python train.py --gain_aug_db=6 --encoder_norm="layernorm" --encoder_fused_qkv=false --encoder_expert_mlp_ratio=0.25 --encoder_experts_per_token=1 --encoder_shared_expert=true --encoder_width=192 --decoder_width=384 --decoder_norm="layernorm" --decoder_activation="silu" --eps=1e-08 --max_precond_dim=512 --one_sided=false --grad_clip=0.5 --decay_fraction=0.3
Rows from block 2 of the text decoder, named by matrix and row number. Rows with one number belong to one attention dimension. Each number is 128 + 32 x the weight over its row's rms, rounded and kept within 0 to 255. All counts start at 0. After the name is the row's rms in percent of the matrix's.
# v: cross-attention value (decoder.blocks.2.cross_attn.v.weight, 384x192), inputs 64-127
# proj: cross-attention output (decoder.blocks.2.cross_attn.proj.weight, 384x384, transposed), outputs 64-127
v.117 103 [ 69 145 164  85 106 103 148 122 113  90 121 175 116 136 116 183 180  87 129 112 116 195 119 126 157 180 115 129 106 133 142 111 126 155 154  95 156  98 167 119  95 178 144  93 129 165 100 139 102 117 125 123  87 139 146 116 164 117 135 113 163 145 193 167]
proj.117 105 [123 132 134 145  99 117 167 126 112 148 168 226 152 165 109 133  82 147 100 147 115 104 140 171 124 139 137 112 128 172 157  85 129 138 128  98 151  87 119 165 142 156 127 141 101 121 153 138 136  87  91  95 130 134  81 162  98 116 117  64 150  88  80  69]
v.118 107 [194 100 121 157  52 154  90 126 125  51 159 200 124 124 136 124 157 124 119 118 162  84  82  71  69 132 105  98 130 143  91 106  93  75  78  82 120 135 130 123 142 120 102 137 119 126 179 118 127 119 157 170 129  79 112 179  82 241 154 137  91 143 158  95]
proj.118 103 [100 112 128  72 144 124 112 138 129 133 117 108  73  94 157 103 112 134 228  76  94 120 140 152 127 137 120 142  89 155 112 139 125 149 156 113  33 114 147 145  90 141  96 118 116 157 126  91 169 132 189 148 107 190 165 174  83 135 121 132  89 177 172 153]
v.119 099 [111 164 144 128 149  98 116 196 104 153 135 120 104 119 156 170 120 135 130 143 182 150 219 106 137 132 131 121 143 127 196 141  54 169 104 162 132  87 156 109 120 178 125 139 118 117 133 145 151  60  72 110 101 116 106 125  80  95 161 180 121 159 141 101]
proj.119 099 [175 156 122 126  91  89 120 109 177 123  75 154 134 155  95 116  97 131 146 134 160 132 199  69 132  72  96 150 142 146 106 139 132 142 121 211 138 123 108 111 140 111 177  85 126 190 155 106 139 123 126 107 105 177 139 141  72 157 140  90  97 134  96 185]
v.120 106 [179 100  97 218 174  94 139  80 132 116  86 116 108 117 127 119 120 120 168 147 137 110 125 194 164 192 154 165 143 127  70  53 184 130 122 100 154 139  41 179 121 134 147 115  92 115 124 124  91 141  70 105 203 117 137 133  51 142 127 135 135  89  78  96]
proj.120 105 [174 167 107  79 149 144  79 161 108 105 132 138 122 139 137 130 152 156  66 200 185 123  99 131 121  53 119  98 122 134 114 161 167 141 133 146  88  84  72 179  98 153 141 183 101 101 139  55 140 146 136 151 116 157 113 129 161 102 105 155 142 151 201  98]
v.121 087 [138 115 109 148 115 133  79 115 126 139 131  96 104 189  85  79 139  76 174 122 108  99  93 156 141  75 116 145 104 120 153 153 156  98 110 149 151 131 114  65 181 114 153 107 131  95 131 139 145 110 124  74 105 151 186 119  36 112 129 110 136 180 157 120]
proj.121 092 [111 127 156 130 135 108 109 147 124  96 121 108 118 191 169 131 107 140 132 136 110 181 125 155 142 132  92 103 149  97  71  77 130  92 156 125  96 111 135 103  99 126 170 106 127 137 128 132 116 104 176 174 123 159 187 118 118 111 178 130 168  97 132 154]
v.122 099 [153 159 142 145 135  84 141 112 186 148  88 118 114  82 132 151 108 185  93 184 148 181  78 153 147 129  99 167 155 127  77 184 108  86 183 179 137 154 133 144 180 158 136  99  82 153 165 119 171 106 193 122  52 170 104  80 138 127  86 175 114  94 155 128]
proj.122 096 [130 191 137  72 111 119 174  52 136  85 173 115 136 103 154 147 115 106 121 144 153 143 166 118 151 111 147 141 150 103 126  90 142 107 171 131 123 173 132 191  94 149 113 135 113 219 173 150 155 167 111 147 136  79 193 117 126 117  80 137 142 176 151 131]
v.123 106 [168 110 108 106 137 128 165 207 105 178 129 131 159 101 125 117 113 113 144 111 116 150 109 109 167 174  87 190  65 150 137 166 131 196 129 139 128  91  60 160  89 120 162 134 215 102 142 116 119 118 128 136 157  77 166 135 168 147 142 155  98 130 115 113]
proj.123 100 [110 125 147 100  91 193 124 121 143 126  90 119 136 133 108 130 112 100 148 130 169 104 197 121 115 177  86 110 115 153 137 103  93  75  95  72 133 109 115  59 168 134 142 141 159 102 127 148 117 126 111 160 143 171 205 142 171 116 164 123 142 156 114 106]
v.124 100 [101 131 130 200  99 112 101 135 188  94 159 119 114 181 139 114  87 119  90  89 138 144 150 122  95 121  85 112 142 158 156 147 124 163  59  99 133  89 151 113 124  95 137 133 173 122 198 138 121 138 134  52 200  80  72  83 140  95  91 150 153 169  73  86]
proj.124 099 [111 125 144 197 110 161 135 125 121 137 129 156  94 186  95 154 111 164  92  77 120 129  51 150 135 109 100 107 139 138 121 105 110  50 161 179 123 107 150  45 178 118 109 146 150  93 124  96 165 115  60 140  96 150 102 139 129  43 151 197 133  81 111 116]
v.125 098 [133  81 119 146  77 100 175 134 124 138 126 101 147 132 156 124 154 162  61 149 175 120 127 134 142 147 128 144 201 116 113 168 189 179 114  83 130 128 135 136 116  92 133 118 105 120 121 110 138 152  96 140 113 110 142 108  65 126 108 126 137 148 168 150]
proj.125 101 [165 152  82 145  59 223 123 107 160 136 110 123 111 142 130  93 143 106 192 137 118 137 146 201 138 135  84 129 108 133 167 145 113  88 152 102 123  70 111 110 139 155 180 183 104  98 111 119 126 138  83 139 152  83 153 109  85  98 105 131 104 107 171 105]
v.126 109 [168 140 139 138 160 166 164 157 203 155 149 139 148 202 119 127 121 162 105 152 137 144 138 111 106 118 141 125 107 142 186  97  67 101  99 135 131  93  65  80 147 219 119 162 141 108 134  77 124 126 188 127 118 108 121  94 102 123 106  85 159 142 136 184]
proj.126 106 [158 169  58 156 129 140 160 121 138 137  55 133 145 114 117 147 130 102 143 132 114 165 140 128 116  77 130 154 155 107 105 166 118  94  82 126 144  88 136 136 101 125 150  96  95 148 109 103 107 120 185 189 151  92  95 131 102 143 148 189 104  80 137 137]
v.127 098 [127  82 157 130 155 137 146 192 124 149 103 127 106 114  88 102 134  92 146 139 142 162 113 128 142  98  75 158 129 107  70 173 136  37 151  91 160 109 113 143 113 128 117 154  98 121 127 145 133 133 129 146 157 109 167  80 177 145 202 103 130 138 120 151]
proj.127 104 [ 68 133 154 123  45 119 162 125  95 145 107 102 131  96 204  55 139 128 154 135 131 110  89 138 179  56  74 132 120 131  95 142 129 200 170 121 110 125  99  85 151  84 171 180  90 114 156 124 141 106 139 131 170 133 177 179 210 160 112 134 109 148 106 184]
v.128 096 [109 167 122 141 197 128 179 164 113  89 143 108  92 162 118 110 115 144  92  90 137 139 112 131 122 120 136 126  89 114 124 110 119 103 164 118  81 128 104 162 112 147 129 128 142 145 166 147 171 130 121 106 130 101 114  90 204 142 131 122 122  83 154 120]
proj.128 100 [124 130 113 147  96 161 171 125  87 160 131  83 130  93 144 111 117 139 146 140  83 120  65 135 105 109 176 170 127  93  95 107  90 137 122 142  49 221 167 175 143 123 118 100 145  82 169 150 164 125 131 135 144 111 165 142 120 126 112 162 128 168 152 184]
v.129 101 [109  98 116 167 182 164 144  21 112 158 147 114 141 183 140 112 144  92  94 205 126 127  89 103 120 114 149 141 129 187 128  91 134 163 127 113 155 115 102 144 102 114 115 140  86 141 158 131 131 141 204 118 158 103  98 123 141  87  98  98 138 165 122 129]
proj.129 098 [157 198 131 105 131 130 119 150  60 128 109  94 131 248 155  86 180 148 184 127 168 168 163 157 157 137 180 196 149 187  88 144 162 125 169 121 165  79 140 164 118  93 135 141  91  68 181 103 107 172  94 169 134 142 161 120 112 184 141 186 130 130 160  81]
v.130 100 [125  93 144 207 136  76 112 133 121 155  78 143 145  67  82 145 126 161 143 173 113 118 104 128 180  87 125 133 114 137 118 176 112 155  77  80 181 152 148 115 114 158 136 116 145 105 139 107 112 139 141 119 149  88 107 135 140 146  96 188 134  98 118 173]
proj.130 101 [150 158 213 127  82 110 110 137 127 146 131  96 150  87  93 135  97 152 109 118 101  98  99  83 132 128  37 198 189 181 182 136 121 106 121 162 164  92 138 193 136 121 164 152 113 115 141 146 142 155 136  70 150 162 179 157 117 137 141 152 111 158 128 117]
v.131 093 [ 84 162 134 159 148  87  93 192 108  73  88 115 186 107 127 158 148 150 148 147  67 138 145  70 206 146 118 118 123  92 110 135 161 140  90 192  94 152 165 110 136 129 126 119 118 172 158 149 129 126  72 134 155 166 151 129 153 169 126 114 107 177 142 143]
proj.131 100 [106  75 134 136  86 129 101  77 180 109 125 174 142  97 105 116 101 109 173 134  99 142 162 208 122 148  99 122 154 149 163 156 120 183 167 171  64 108 179 144  85 120  99 129 154  21 159 143 156 145 165 126 135 137  99 136  80 140  89 148 135 147 131 129]
v.132 096 [140 141  94 188  76 129 174 143  83  98 117 144  90 197 153 122 219 131  85 147 136 137 134 120 167  88 171  77  86 212 128 138  71  95 200 118 144 102 183 142 150 136 133 154 148 128 123 129 135  75  94 113 140 148  94 106 168  57 174 111 109 158 140 146]
proj.132 099 [129 141 142  90 118 114 118  93 114 134  93 206 146 112 136 116 116 154 130 119 144 113 124 119 164 147  97 147  98 106 167 154 120  86 171 110 169 158 184 130  67  95 161 113  89 138 115 116 147 142 102 135  88 124  97 155 138 135 151 161 172 107  74 149]
v.133 091 [119  94 133  98 150 110 110 112  84 135 109 142 151  90 140  92 131 181  78 133 114 105  96 149 168  95 155 183  39 109 111 105 101 102 161  91 114 128 130 145 109 108 169  82  50 141 164 159 118  98 125 120 116 115 149 132  86 154 101 168 145 139 138 101]
proj.133 101 [127 120 183 121 130 152 123  78 120 191 115  73 147 190 112 191 116 178  96 119 112 126 136 158 153 160 128 111 118 111 132 104  86 117 169 217 133  80 124 128  84 118 110 166 160  75 103 127 134 115 130 101 149 143 130 178 148 152 106 138 151 112  99  93]
v.134 096 [132  94 111 156 107 130 112 164 148 105 100 179 113 147 159 160 104 141  87 109 131 169 140 101 188 114 142 137 118  85 115 137 120  96 119  92 154 204 129  65 135 148 141 128 174 129 107 100 118 148 106  93 118 130 163  96 102 156 164 128 118 158 131 121]
proj.134 098 [134 127  97 130 136 147 172 102 124 140 135 180 174 179 148  98 130 189 123 109 162 143  94 153 144 181 139 119 163 137 118 150 115 102 149 143 114  98 109 155 134 140 138 187 158  79  77 143  79 124 115 120 160 187  60 135 182 156 116 145 133 120 134  73]
v.135 095 [146 157 124 101 208 132 127 137 141 148 132 184 128 161 159 121 101 115 112 208 112 107 140  96  99 133 111 130 114 193 164 199 120 190 128 132 127 140  91 212 127  68 140 164 123 165 110 138 160 162 176 112 108 186  92 155 103 159  93 112 169 142 121 127]
proj.135 101 [155  90  96 142 118 171 150 121 137 113 126 112 126 165 113 132  80 135 136  93 143 156 115  95 132 120 219 158 164 138  91  74 125 182 143 127 201 142 146 161 165 118 185 115 143 137 135 141 155 150 141 148 100  83 188 115 160 175 163 186  81  80 150  95]
v.136 092 [ 63 139 114  95 118 156 129 133 128 101 144 179 117 143 185  55  86 157  69 152 157 114 121 120 163 203 136 113 165 158 140 107 128  73 163 102  91 153 144 145 134 102 122 122 123 122 170  98  99 176 127 170  84 201  85 185 148 140 189 105 127 168 169 131]
proj.136 098 [143 143  99  91 106 123 184 124 130 118 126 123  93 105  84 148 133 170 127 121 154 150 112 113  83 128  91 167 105 147 114 152 144 101 200 110 114 128 127 126 108 140 100 134 166 109 140  84 127 182 143 154 163  70 153 128  94 138 118 117 163 163 190  91]
v.137 099 [212 117 149  52 139 111 162  94 174 145 164 144 156 174 179 124 173 200 148 143 166  66 107 103 136 161 135 135 166  80  97 143 166 212 131 124 145 188 148 154  94  79 140  63 155  87  96 166  68  91 109 177 101 144 136 183 156 117 155 147 151  94 132 140]
proj.137 101 [105 108 115 126 147 100 114 151 116  91  93 177 114  99 165 154 184 175 232 114 101 142 145 106 129 150  96  98 151 161 123 153  90 208  56 123 135 165 152  80 166 124 144  94 160 129 129 119 141 147 161 107 148  76  92 104  97 130 154 152 113 214 110 146]
v.138 101 [129 139 170  19 107 126 121 211  90  90 166 155 103  83 170 158  86 147 121 131 163 125 162 115 213 116  91 143 119 129 145 158 143 115 119 143 157 151 127 116 157  79  84 150 139 126  85 148  59 127  43 151 120 121 133 108 158 204 102 115 108 115  90 117]
proj.138 100 [153 124  91 183 118 142 132 143  87 117 115 111  64  67 192  97  72 155 144 100 110  94  80 149 119 157 148 187 141 129 116  71 114 136 156  96 112 166 137  70 149 158 121 137  92 166 170 151 146 150 179 145 115  92 124 145  61 174  92 145 159  98 102 141]
v.139 097 [127 119  92 131 135 173 189 174 164 132  86 152  96 122  88 106  91 139 139 188  85 155 157 163 155 132 162 142 145  83 153 122 135 161  85 108 195 123 189 105  90 105 124 152  96 148 167 110 159 173 155 132 161 177 142 184 153  86 164 123 149  87  89 103]
proj.139 102 [124 129 164 131 159 162  93 147 138 118 148 160 126  88  86 119 164  39  98  96 160 141 149 169 152 126 140 131 128  85 107 133 160  92  88  94 163  74 116 125 125 143 106 124 102  97  86 124 186 121 165 158 138 134 136  74 140 137 130 114 157 182 119 115]
v.140 100 [146 114 151 124 114  98 106 156  61 153 148  86 128 134 137 120 118 173 114 165  78 111 200 131 134 209 137 127 110 101 103 145 112 193 175 158 107 114  88 120 183  71 123  91 147 170 137 171 111 117 125  98 106 123 185 137  98 156 207 122  92 129  62 132]
proj.140 105 [164 162  97  86 135 163 151  99 113  76 166 147 137 173 185 119 165  69 117 142 127 118 123  96 144 140  92 109 141  89 199  75  67 164 143  76 153 146 173  41 127 116 148 146 171 144 130 170 128 144  87 132 113  42 132 139 167 118 128 129 108 100 143 158]
v.141 107 [161 158  95 102  94 113 172 140 176 170 173 156 133 129 106 145 135  99 110 119 160 187 137 129 139 132 194 122 145 108 153 193 113 173  85  96 134 171 130  82 137 139 108 164 126 194  73 102 167 123  94 132 132 130 137 141 166 148 124  78 111 156 104 132]
proj.141 108 [112  98 127  75 137 117 154 125 133 176 125 167 147 130  96 212 135 135 154  93 107 156 202 136 132 200 201 159 151 166 124 157  50 100 129 143 155 139 112 164 112  89 127  80 118  92 150 106 125 103  97 190 192 159 117 122 131 132  88  92 158 116  95 151]
v.142 090 [ 79 127  67 166 124 110 174  97 138 108 137 112 122 154 149  99 108 122 144 144 192 106 106  90 117 205  95 182 153 171 120  89 141  71 149  99 171 130  89  73  87  86 155 132 105 101 147 153 154 142 130  84 117 120 124 119  97  93 133 147 157 118 109 173]
proj.142 094 [106  93 160 148 101 149 159 174 153  37 154 119 128 114  72  93 140 117 109 120  99 121 158 111 147  16  87 109  94 171 111 106 127 166 150 113 114 132 116 126 123 146 104 138  93 139 122 110 103 136 132 164 107 129 123  88  87 120 118 138 143 185 184 135]
v.143 096 [113 122  96 141 108 120 128 126 113  85 135  98 153 141 111 133 146  86 147 157 190 117 116 123 106  71  97 163 150 122  99 159 100 134  97 143 103 161 169  84 164 139 164 125 163 124 110 104 150 153 188 123 136  68 137 132  78 130  91 203 128 151 167 149]
proj.143 095 [105 129  86 122  91 178 137 182 186 156 150 159 100 130 145 140 116 134 224 133 171 146 161 115 110 107 164 130  96  66 185 105 112 107 131 180 111  83 146 155  98 118  74  79 105 183 141  86 143 120  98 163  97 100 135 165  90 169 136  91 110  93 124 121]
v.144 094 [123  98 158 125 109 167 154 101 161 143  91 105 150 103 114 139 150 135 113 135 130  96 105 190 116 125 150  85 115  75 178 193 104 163 129 165 117 109 110 207 169 213 143  84 168 178  81  90 148 122  81 164 142  97 160 123 152 161 164 156 117  56 144 133]
proj.144 097 [132 170 104 156 135 138 158 141 111 105 115 145 125  82 132  90 194  92 159 104 125 133 127 159 166 123 132 112  94 145  94 151 153 110 149  84 113 121 145 128  97  67 151 159 102 153 126 114 102 138  42 121 102 136  48 112  82 144 126 118 181 128 131 214]
v.145 098 [217 148 104 191 185 105 138 116 128 132  75  99 186 108 172 141 115 116 141 122 139  76 156 146  90 133 145 176 143 148 153 145 120 117 124 196  66 112 163 167 151  90  74 140 128 135 153 113  58 142 157 104  90 133 111 151 129  53  88 115 119 112 125 152]
proj.145 098 [194 117 115  94  94 177 119 121 135 112 121 158 126  80 152 111 108 129 167 136 177 177  88 142 152 141 119 197 187 122 166 109 139 132  91 106 125 187 102 147 116 117  94 129 128  62 128 120 119  99 109 141  91 138 171 182 146 107 142  99 134  62 134 148]
v.146 102 [ 83  91 109 168 112 129  79  24  89 144 100 154  86  98 199 149 137 134 156 112  89 125 163  86 175  76  78  94  88 161  98 128 128 151 106  94 114 179 130 106 127 115 168  96 183 103 189 142  72 156  72 153 119  83 114 164 178 125 106 156  85 140 120 124]
proj.146 101 [122  79 127 119 165 161 128 147  68 104 186 161 107 142 136  99 140 161 143 108 126 161 196 109 184 138 218 117 123 107 189  86 161 143 118 124 127  76 113 174 108  91 105 129 132 139 151  88 118 123 182 155 124 112 183 141  93 163 108 157 110 156  64 116]
v.147 102 [165 127 141 174  85 129 111 135  73 121 163 124 134  80  86  86 104  84 145 114 153 120 172  92 100  63 126 198 134 145 142 188 103  93 175  99 197 101  83 120 121 130 151 136 171 115 164  97 143  92 164  92 153 209 152  99 119 117 106 123  98 112 183  83]
proj.147 102 [164 171 157  98 147 149 142 116 119 168 179 119 163  55 123 100  80 100 196 133 119 102 160  97  94 141 160 113  93 187 102 192  76 174 145 106 146 124 136 101 124 123 122 118 231 149 189 105 104 145 138 146 125 153  55  91 164 146 171 146 158  94 177  85]
v.148 092 [148 129 177 108  97 136 118  80 189 151 110 134  91 144 119 128 169 180 100  74 108 171 143 140 143 101  70 166  82 113 104 145 139  86  89  96 119 123 115 127 153 137 120 153 174 162 155  90 100 131 183 161 117 128 148  98 195 120 169 121 118 180 192  82]
proj.148 096 [137 143 106 136 145 150 135 109 108 127 113 169 168 140  82 113 159 134 135 133 117 107 111  87 138 151 100 136 127 152 130 137 101 109 162  81 141 119 105 116  99 168  58 144 136 128 129 111  68 139 122 140 142 153 133  72 120 174 147  65 167 125  82 123]
v.149 096 [119  97 157  69 149 113 163 140  58 131 135 140 130 159 169 112 138  89 168 139 157 113 153 117 159  93 110 142  65 191 198 181 134 176 115 106 120 146 146 144 110 138 131 165 138 100 137 130 147 110 155  99 114 119 111 193 178 166 167  81 174 119 196 160]
proj.149 099 [144 149 103 147 130 142 221 144 142 107 206 127  81 119 146 106  93 107 126  87 105 115 110 135 150  59 144 164  95 142 192 138 152 159 138 142 161 154  85  95 141 154  85 139 138 164 209 138 108 103 154  75 131 100 102 114 209 132 156 133 128 145 111  53]
v.150 099 [161 162 115 180 112 174 156 108  81 135 118 105  63 145 121 168  93 136  94 138 134 132 134 109  51 123 140 192  83 103 106 135 129  99 131 193 189  95  97 150 151 145 174  96 144 126 164 118 104 100 164 175 106 129 127 174 159 121 122 113 178 142 125 161]
proj.150 100 [160 101  21  91  85 202 122 171  72 119  96 106 135 162 170  78 122 131 140 114 177 117 109 112 153 185  77 146 151 119 104 133 156  62 194 147 123 117 124 178  89 141 108 186 113 154 117 119 172  61 109 108 157 139 103 135 126 159 164 105 134 145 152  77]
v.151 092 [167 113 114 197 122  72  83 141 123  90 139  63 165 160 152 139  81 141  61 179 162 144 144 112 107 136 180 160 148 121 142 104 153  74 138 123 139 129 175 145 191 171 123  82 115 102 152  52  90 128 134 138 141 111 141 160 176 149 107 187 151 149 178  98]
proj.151 101 [ 96 105 186 134 104 143 154 139  62 101  89 122 202  99 122 154 107 113 127 139 137 154 139 189 125 145 136 187 182  95 143 177 163  66 117 121 147 177 123 137 140 131 115  77 134 107 162 104 105 110 144 113 112 124  95 144 158 109 138 120 148 141  99  75]
v.152 095 [107 130 120 137 147 160  85 144  82 107  94  83 113 138 115 117  82 179 125 105 126 146 205 112 160 109 120 116 112 116 127 159 124 119 115 148 100 144 112  96  38 137  62 117 157 153 148  93 141 141 134 144 169 121 102 100 141 177  91 156 160 184 148 106]
proj.152 096 [178 135  30 134 122 122 120 105 167 169 113 194  81 102 107 137  79 119  66 140 141 193 135 112  90  70 117 146 149 157 110 186 121 125 125 120 148 101  88  87  69 149 147 144 118  93 112 157 135 133 175 225 129 176 129 130 105 153 190 129 106 114  67  97]
v.153 091 [ 65 123 168 111 112  76 114  82  93 150 220 122 177  76 124 138 124  78 129 139 145 126 122 121 110 126 149 148 114 104  93 137 149 126 141 174 117  98 168 128 110  86 129 106  91  58  91  91  91  97 193 110 128 122 206 136 121 149 168 147 146 140 136  92]
proj.153 100 [ 98 191 140 170 155 109  91 142 211  77 169 164 157 129 109 232  51 115 130 169 118 139 108  91 159  66 142 147  88  98 108 124  95 185 123 101 114  83 109 108 104 123 159 173 143 106 171 137 160 118  91 123  49 152 116 142  93  71 191 166 194 176 139 108]
v.154 098 [167 130 135 116 136 112 109 137 111  77 134 161  94 101  96 166 132 164 194  70 141 114 145 143  99 126 107 116 108 154 137 129 117  86 130 127 107 104 113 116 129 153  97 119 129 103 125 109 108  82 115  99  61  92 148 143  60 139 108 153 147 100 121 139]
proj.154 101 [107  69 121 103  87 187  74 110 147 133 117 104 105 149 140  70 197 141 158 134 173 130 118 172 119 112 126 121 105 128  96 110 139  73 123  70  45  81 162 130 127 171 109 107 129  67 178 160 144  80 145 157 138 144 160 134 107 129 149 119 112  91 147 142]
v.155 105 [130  96 159 135 150 143 108 148 130 103 166 101 108 109  77  63 142 117 130 116 115 129 129 120 152 136  86 116 104 132 159  82 142 162  94 132  78 121  90 123  70 143 125 139  47 145  91  94 128 192 125  90 107 146 170  96 168 138  99  63  67 123 140  97]
proj.155 103 [141 148 114 172 157 152 116 158 140 152 141 149 170 144 123 154 140  97 154 134 151 144 108 110 153 128 144 153 156 111 125 161 179 106 107 158 179 121 106  85 114 101 120 146 102 145 121  96 118 132 109 148 118 115 148 139 150 105 187 111 103 125 172 148]
v.156 097 [107  98 149 101  46 118 102 109 159 114 196 131 155 126  96 113 138 134  72 169 191 129  94 172 126 137 111 177 163 109  96 129 131 132 111 195 163 128 158 180 142 128 109 135 134  78  69 129 125 100  86 141 123  85 138 135 146  98 201  95 134 176  75 117]
proj.156 101 [ 95  89 137 164 101 191 130 114 160  92  78  91 141 132 140 118 147 148 112 168  84 130 186 161 137 182 166 117 108  91 112  93 144 174 162 143 120 144 182 178 146 100  93  84 157 148 125 116 131 136 117 115 145 114 164 109 102  94  69 154 158 142 134 208]
v.157 084 [164 175 157 107 162 129 185  92 142 152 113 147  91 120 201  86 130 129  90 118 124 111 127 202 146  39  89  70 136 205  93 110 141  98 122  84 103 195 138 116 194  70 157 166 134  84  91 119 160  82 133 111  63 136 117 183 132 101 168 115 120 107  85 144]
proj.157 094 [157 138  36  97 129 125 143  98 140  46 133 138 115 158 104 129 127 112 104 120  97  95 129 123 111 133  90  96 178 138 129 145  99 111  55 110 113 116 102 147 135 153 136  73 110  90  80  82 106 103 122 130 158 123 143 165 146 114 116 190 147 179 147 121]
v.158 100 [106 104  99 111 141  89 100 123 138 120 101  62 149 101 146 109 123 134 126 111 115  85  93 117 155  91  68 111 165  42  94 135 105  85 142 155  90  75 126 106 102  87 167 126 141 101 156 199 119 148 207 182 122 142  56 141 120 165 153 125 144 140  76 136]
proj.158 103 [ 65 170  84 155  90  73 126 108 154 117 134  96  58 130  90 147 141 155  95 162 121 132  66  78 153 155 178 138 111 154 120 130 120 116 168  93 117 149 114 128 154 158 175 186 147 115 132  73 147 139 184 158 169 130 163 136 155 111 175 169 152 157 118 100]
v.159 097 [137 115 110 162 127 164 174 160 150  87 124 143 160  75 115 160 106 153  93  92 157 205 108 112 174  92 104 110 162  88 131 164 109  72 153  50  94 140 152 119 133 146  99 170 170 113 129  30 140 105 170 189 114 122 144 132 134  97 125 152 135 145 135 166]
proj.159 101 [120 105 164 145 129 156 126 126 125 163 119 176 108 109  98 189 166 146 138 124 146 171 127 177 116 162 114 151 121 178 111  65 115 104 100 191 140 160 115 168 107 156 117 159  96  91 167 120 124 102 132 128 129 137  51 118 153 111  71 162  94 136  97 128]
v.160 097 [126 145 156 186  81 167 124 151 127 116  94 135 146 148 141 129  53 183 110 153 156 144 159 145  75 135 182 148  74 129 134 145 141 106 159  95 102 140 150 111 128 129 117 135 176 115  83 103 120 132 137 119 139  90 107 143 122  44 113 159 137  70  86  89]
proj.160 097 [131  84 189 106 123 156 172 112 125 198 126 137 194  73 116 107 161 101 122 149  68 119 145 124  94  75 134 194 116 111 156 161 110 105 140 139  97 175 189 132  99 135 190  74 134  84 142 106 101 122 103 118  40 125  58  77 155 111 123 118 134 158 114 172]
v.161 092 [110 106  99 155 146 143 135 130 141 108  78 140 119 141 167 133 112  94 198 146 172 161  98  80 142 119 114 196 138 110 170 123 131 113  90 165 113 182 138 131 110 142 112 147 139 168 139 129 102  82 125  83 163 165 235  82  70  92  71 102 140  99 141  71]
proj.161 095 [ 93 134  94  98 139 189 126 159 104 132 105 118 125 120 108 112  83 116 184 135 144 188 101 110  44 183 136 126 122 151 143 120 133 176 147  98 119 156 165 117 114 138 145 165  79  93 104 120 155 116 134  59  77 132 149 140 137 131 150 113 166 112 162  73]
v.162 088 [155  46 124 166 125 144  73 105 111 113 132  69  86 122  92 127  75  93 160  94 106 101  77 107 125 116 126 177 128 133  74 127 105  87  94  87  93 145  71 180 176 149 113 157 152 157 128 171  87 110 119 128 142 150 162 145 123  74 123 101 121 145 177  81]
proj.162 100 [133  88  97 151  99 156 147 146 144 167 119  86 165 105 136 146 150 152 150 120 115 176 171 163  79 105 103 185 142 148  97 109 160 128 141 154 110 164  59 158 131 128 145 135 145 208 155 127 140  94 169 149 174 116 128 131 148 125 181 162 176  86 148 111]
v.163 094 [125 175 193  92 121 102 126 142 196 100 113 126 149 128 128 122 110 153 182  94 114 153 104 152  46 106 121  96 115 119 148 118 122 148 137 142 104 145 141 123  97  37 184  88 131 187 126  92 140 194 177 193 111  90 172  87 125 183 152 170 171 144 168 166]
proj.163 100 [109 122 141 110 138 117 151 178 122 123 128 125 126 212 207 111  94 153 112 124 143 123 205 132 138 138 135 120 165  97 110 130 149 101 148  85 139 107 138 130  69 177 135 166 141 121 122  91 142 148 162 164 120 100  76 164 181 152 106 101  80 109 105  95]
v.164 100 [187 118 156 142 157 138 121 146  62 165 180 140 129 134 132  84 179 219  98 153 133  88 147 130 129 122 147  93 177 119 129  77 104 151 171 115 110 154 148 160 118 139 144 138 124 129 179  62  87  89 158 163 182 122 186 179 229 167 122 179 118 171 107  96]
proj.164 106 [138 119 111 132 110  85 140 102 188  73  61 118 179 118 130 143 146 119 141  84 154 131 138 170  93 149 107 113 224 104 121 107  94 117 128 150  97 122 140 139 163 127 156 171 105 116  80  78  38 109 161 116 132 170 146 123 110 115 142 144 155 124  63 104]
v.165 094 [ 88 144 176 131 163 113 102 144  74 118  98  97 120  81 152 120 196 157 156 115 134 130 171 149 116 115 132 149  98  66  93  85 139 133 132 170 143 143 164 138 146 154  84 182  97 114 193 111 176 160  89  99 140  91  38 130 132 141 138 160  89 109 103 170]
proj.165 096 [119 140 165 105 191 181 127 138 108 179 103  96 131  92 135 124  78  87 135  89 155 109 191 104 207 168 117 106 148 118 148  91 109 179 101 109 126 160  61 144 113 175 168 132 144 151 201 139 105 157 157 106 111  89 125  89 158 109 187 153 126 117 108 166]
v.166 101 [158 101 134  96  95 139 187 192 127 116 173 131 150  97 147 158 107 166 130 165 175 118 152 127 131  95 153  85 216 195 113 108 134  77 148 200  80  73 131 116 105  86 128  87 117  87 102 154 128 103  87 110 104 110  93 132 123 175 146  76 114 154 141 101]
proj.166 104 [130 126 106 148 124  60 134 160 107 136 157 125 107 127  74 160 122 107  89 130 114  99 135 101 130 113 132  93  60  87 174 147 182 138 129 115 123  84 124 144  72 153 136 149 129  19 157 146  82 116 110 166 139 209 138 156 141 117 177 152 141 127 108 169]
v.167 104 [115 119 157 117 161 117 125 141 154 134  97  93  91 108 121  96  92 173 163 168 139 180 137 127 186 102  94 182 179  77 137 132 140 107 143 206  59 131 123 128 128 147 161 103 153 150 144 113 127 130  79 121  86 122 163  90 135 112 115 165 112 176 113 115]
proj.167 100 [186 114 104 104 115 111  93 151 165 100 122 151 147 144 117 166 146  53 159 122 119 149 152 143 117 200 118 140  30  80 100 107  81 151 162 100 143 149 136 115 135 124 110 140 107 234 135 101 101 160 120 159 139 120 134 128 155 170 133  66  55 164 120  85]
v.168 097 [179 153 177 150 173 187  93 118 110 109  75  99 142 165 114 111  79 106 196 156 135 134 149 182  77 128 153 169  82  95 111  94  96 129 160  99 160 128 115 146  79 151 127 158 104  99 162  94 134 137 170 134 126  95 142 192  88 132 115 123 195 123 119 143]
proj.168 095 [199  86 122 177  97 160 123 103 146 118  79  91 228 171 171 109 153 115  68 151 111  75 105 179 128 170  97 126 189 114 127 190 104 152 132 102 171 123  86  54 130 171 168 108 138  78 114 124 114 166 105  92 146 114 151 147  88  93 152 120 190 100 123 133]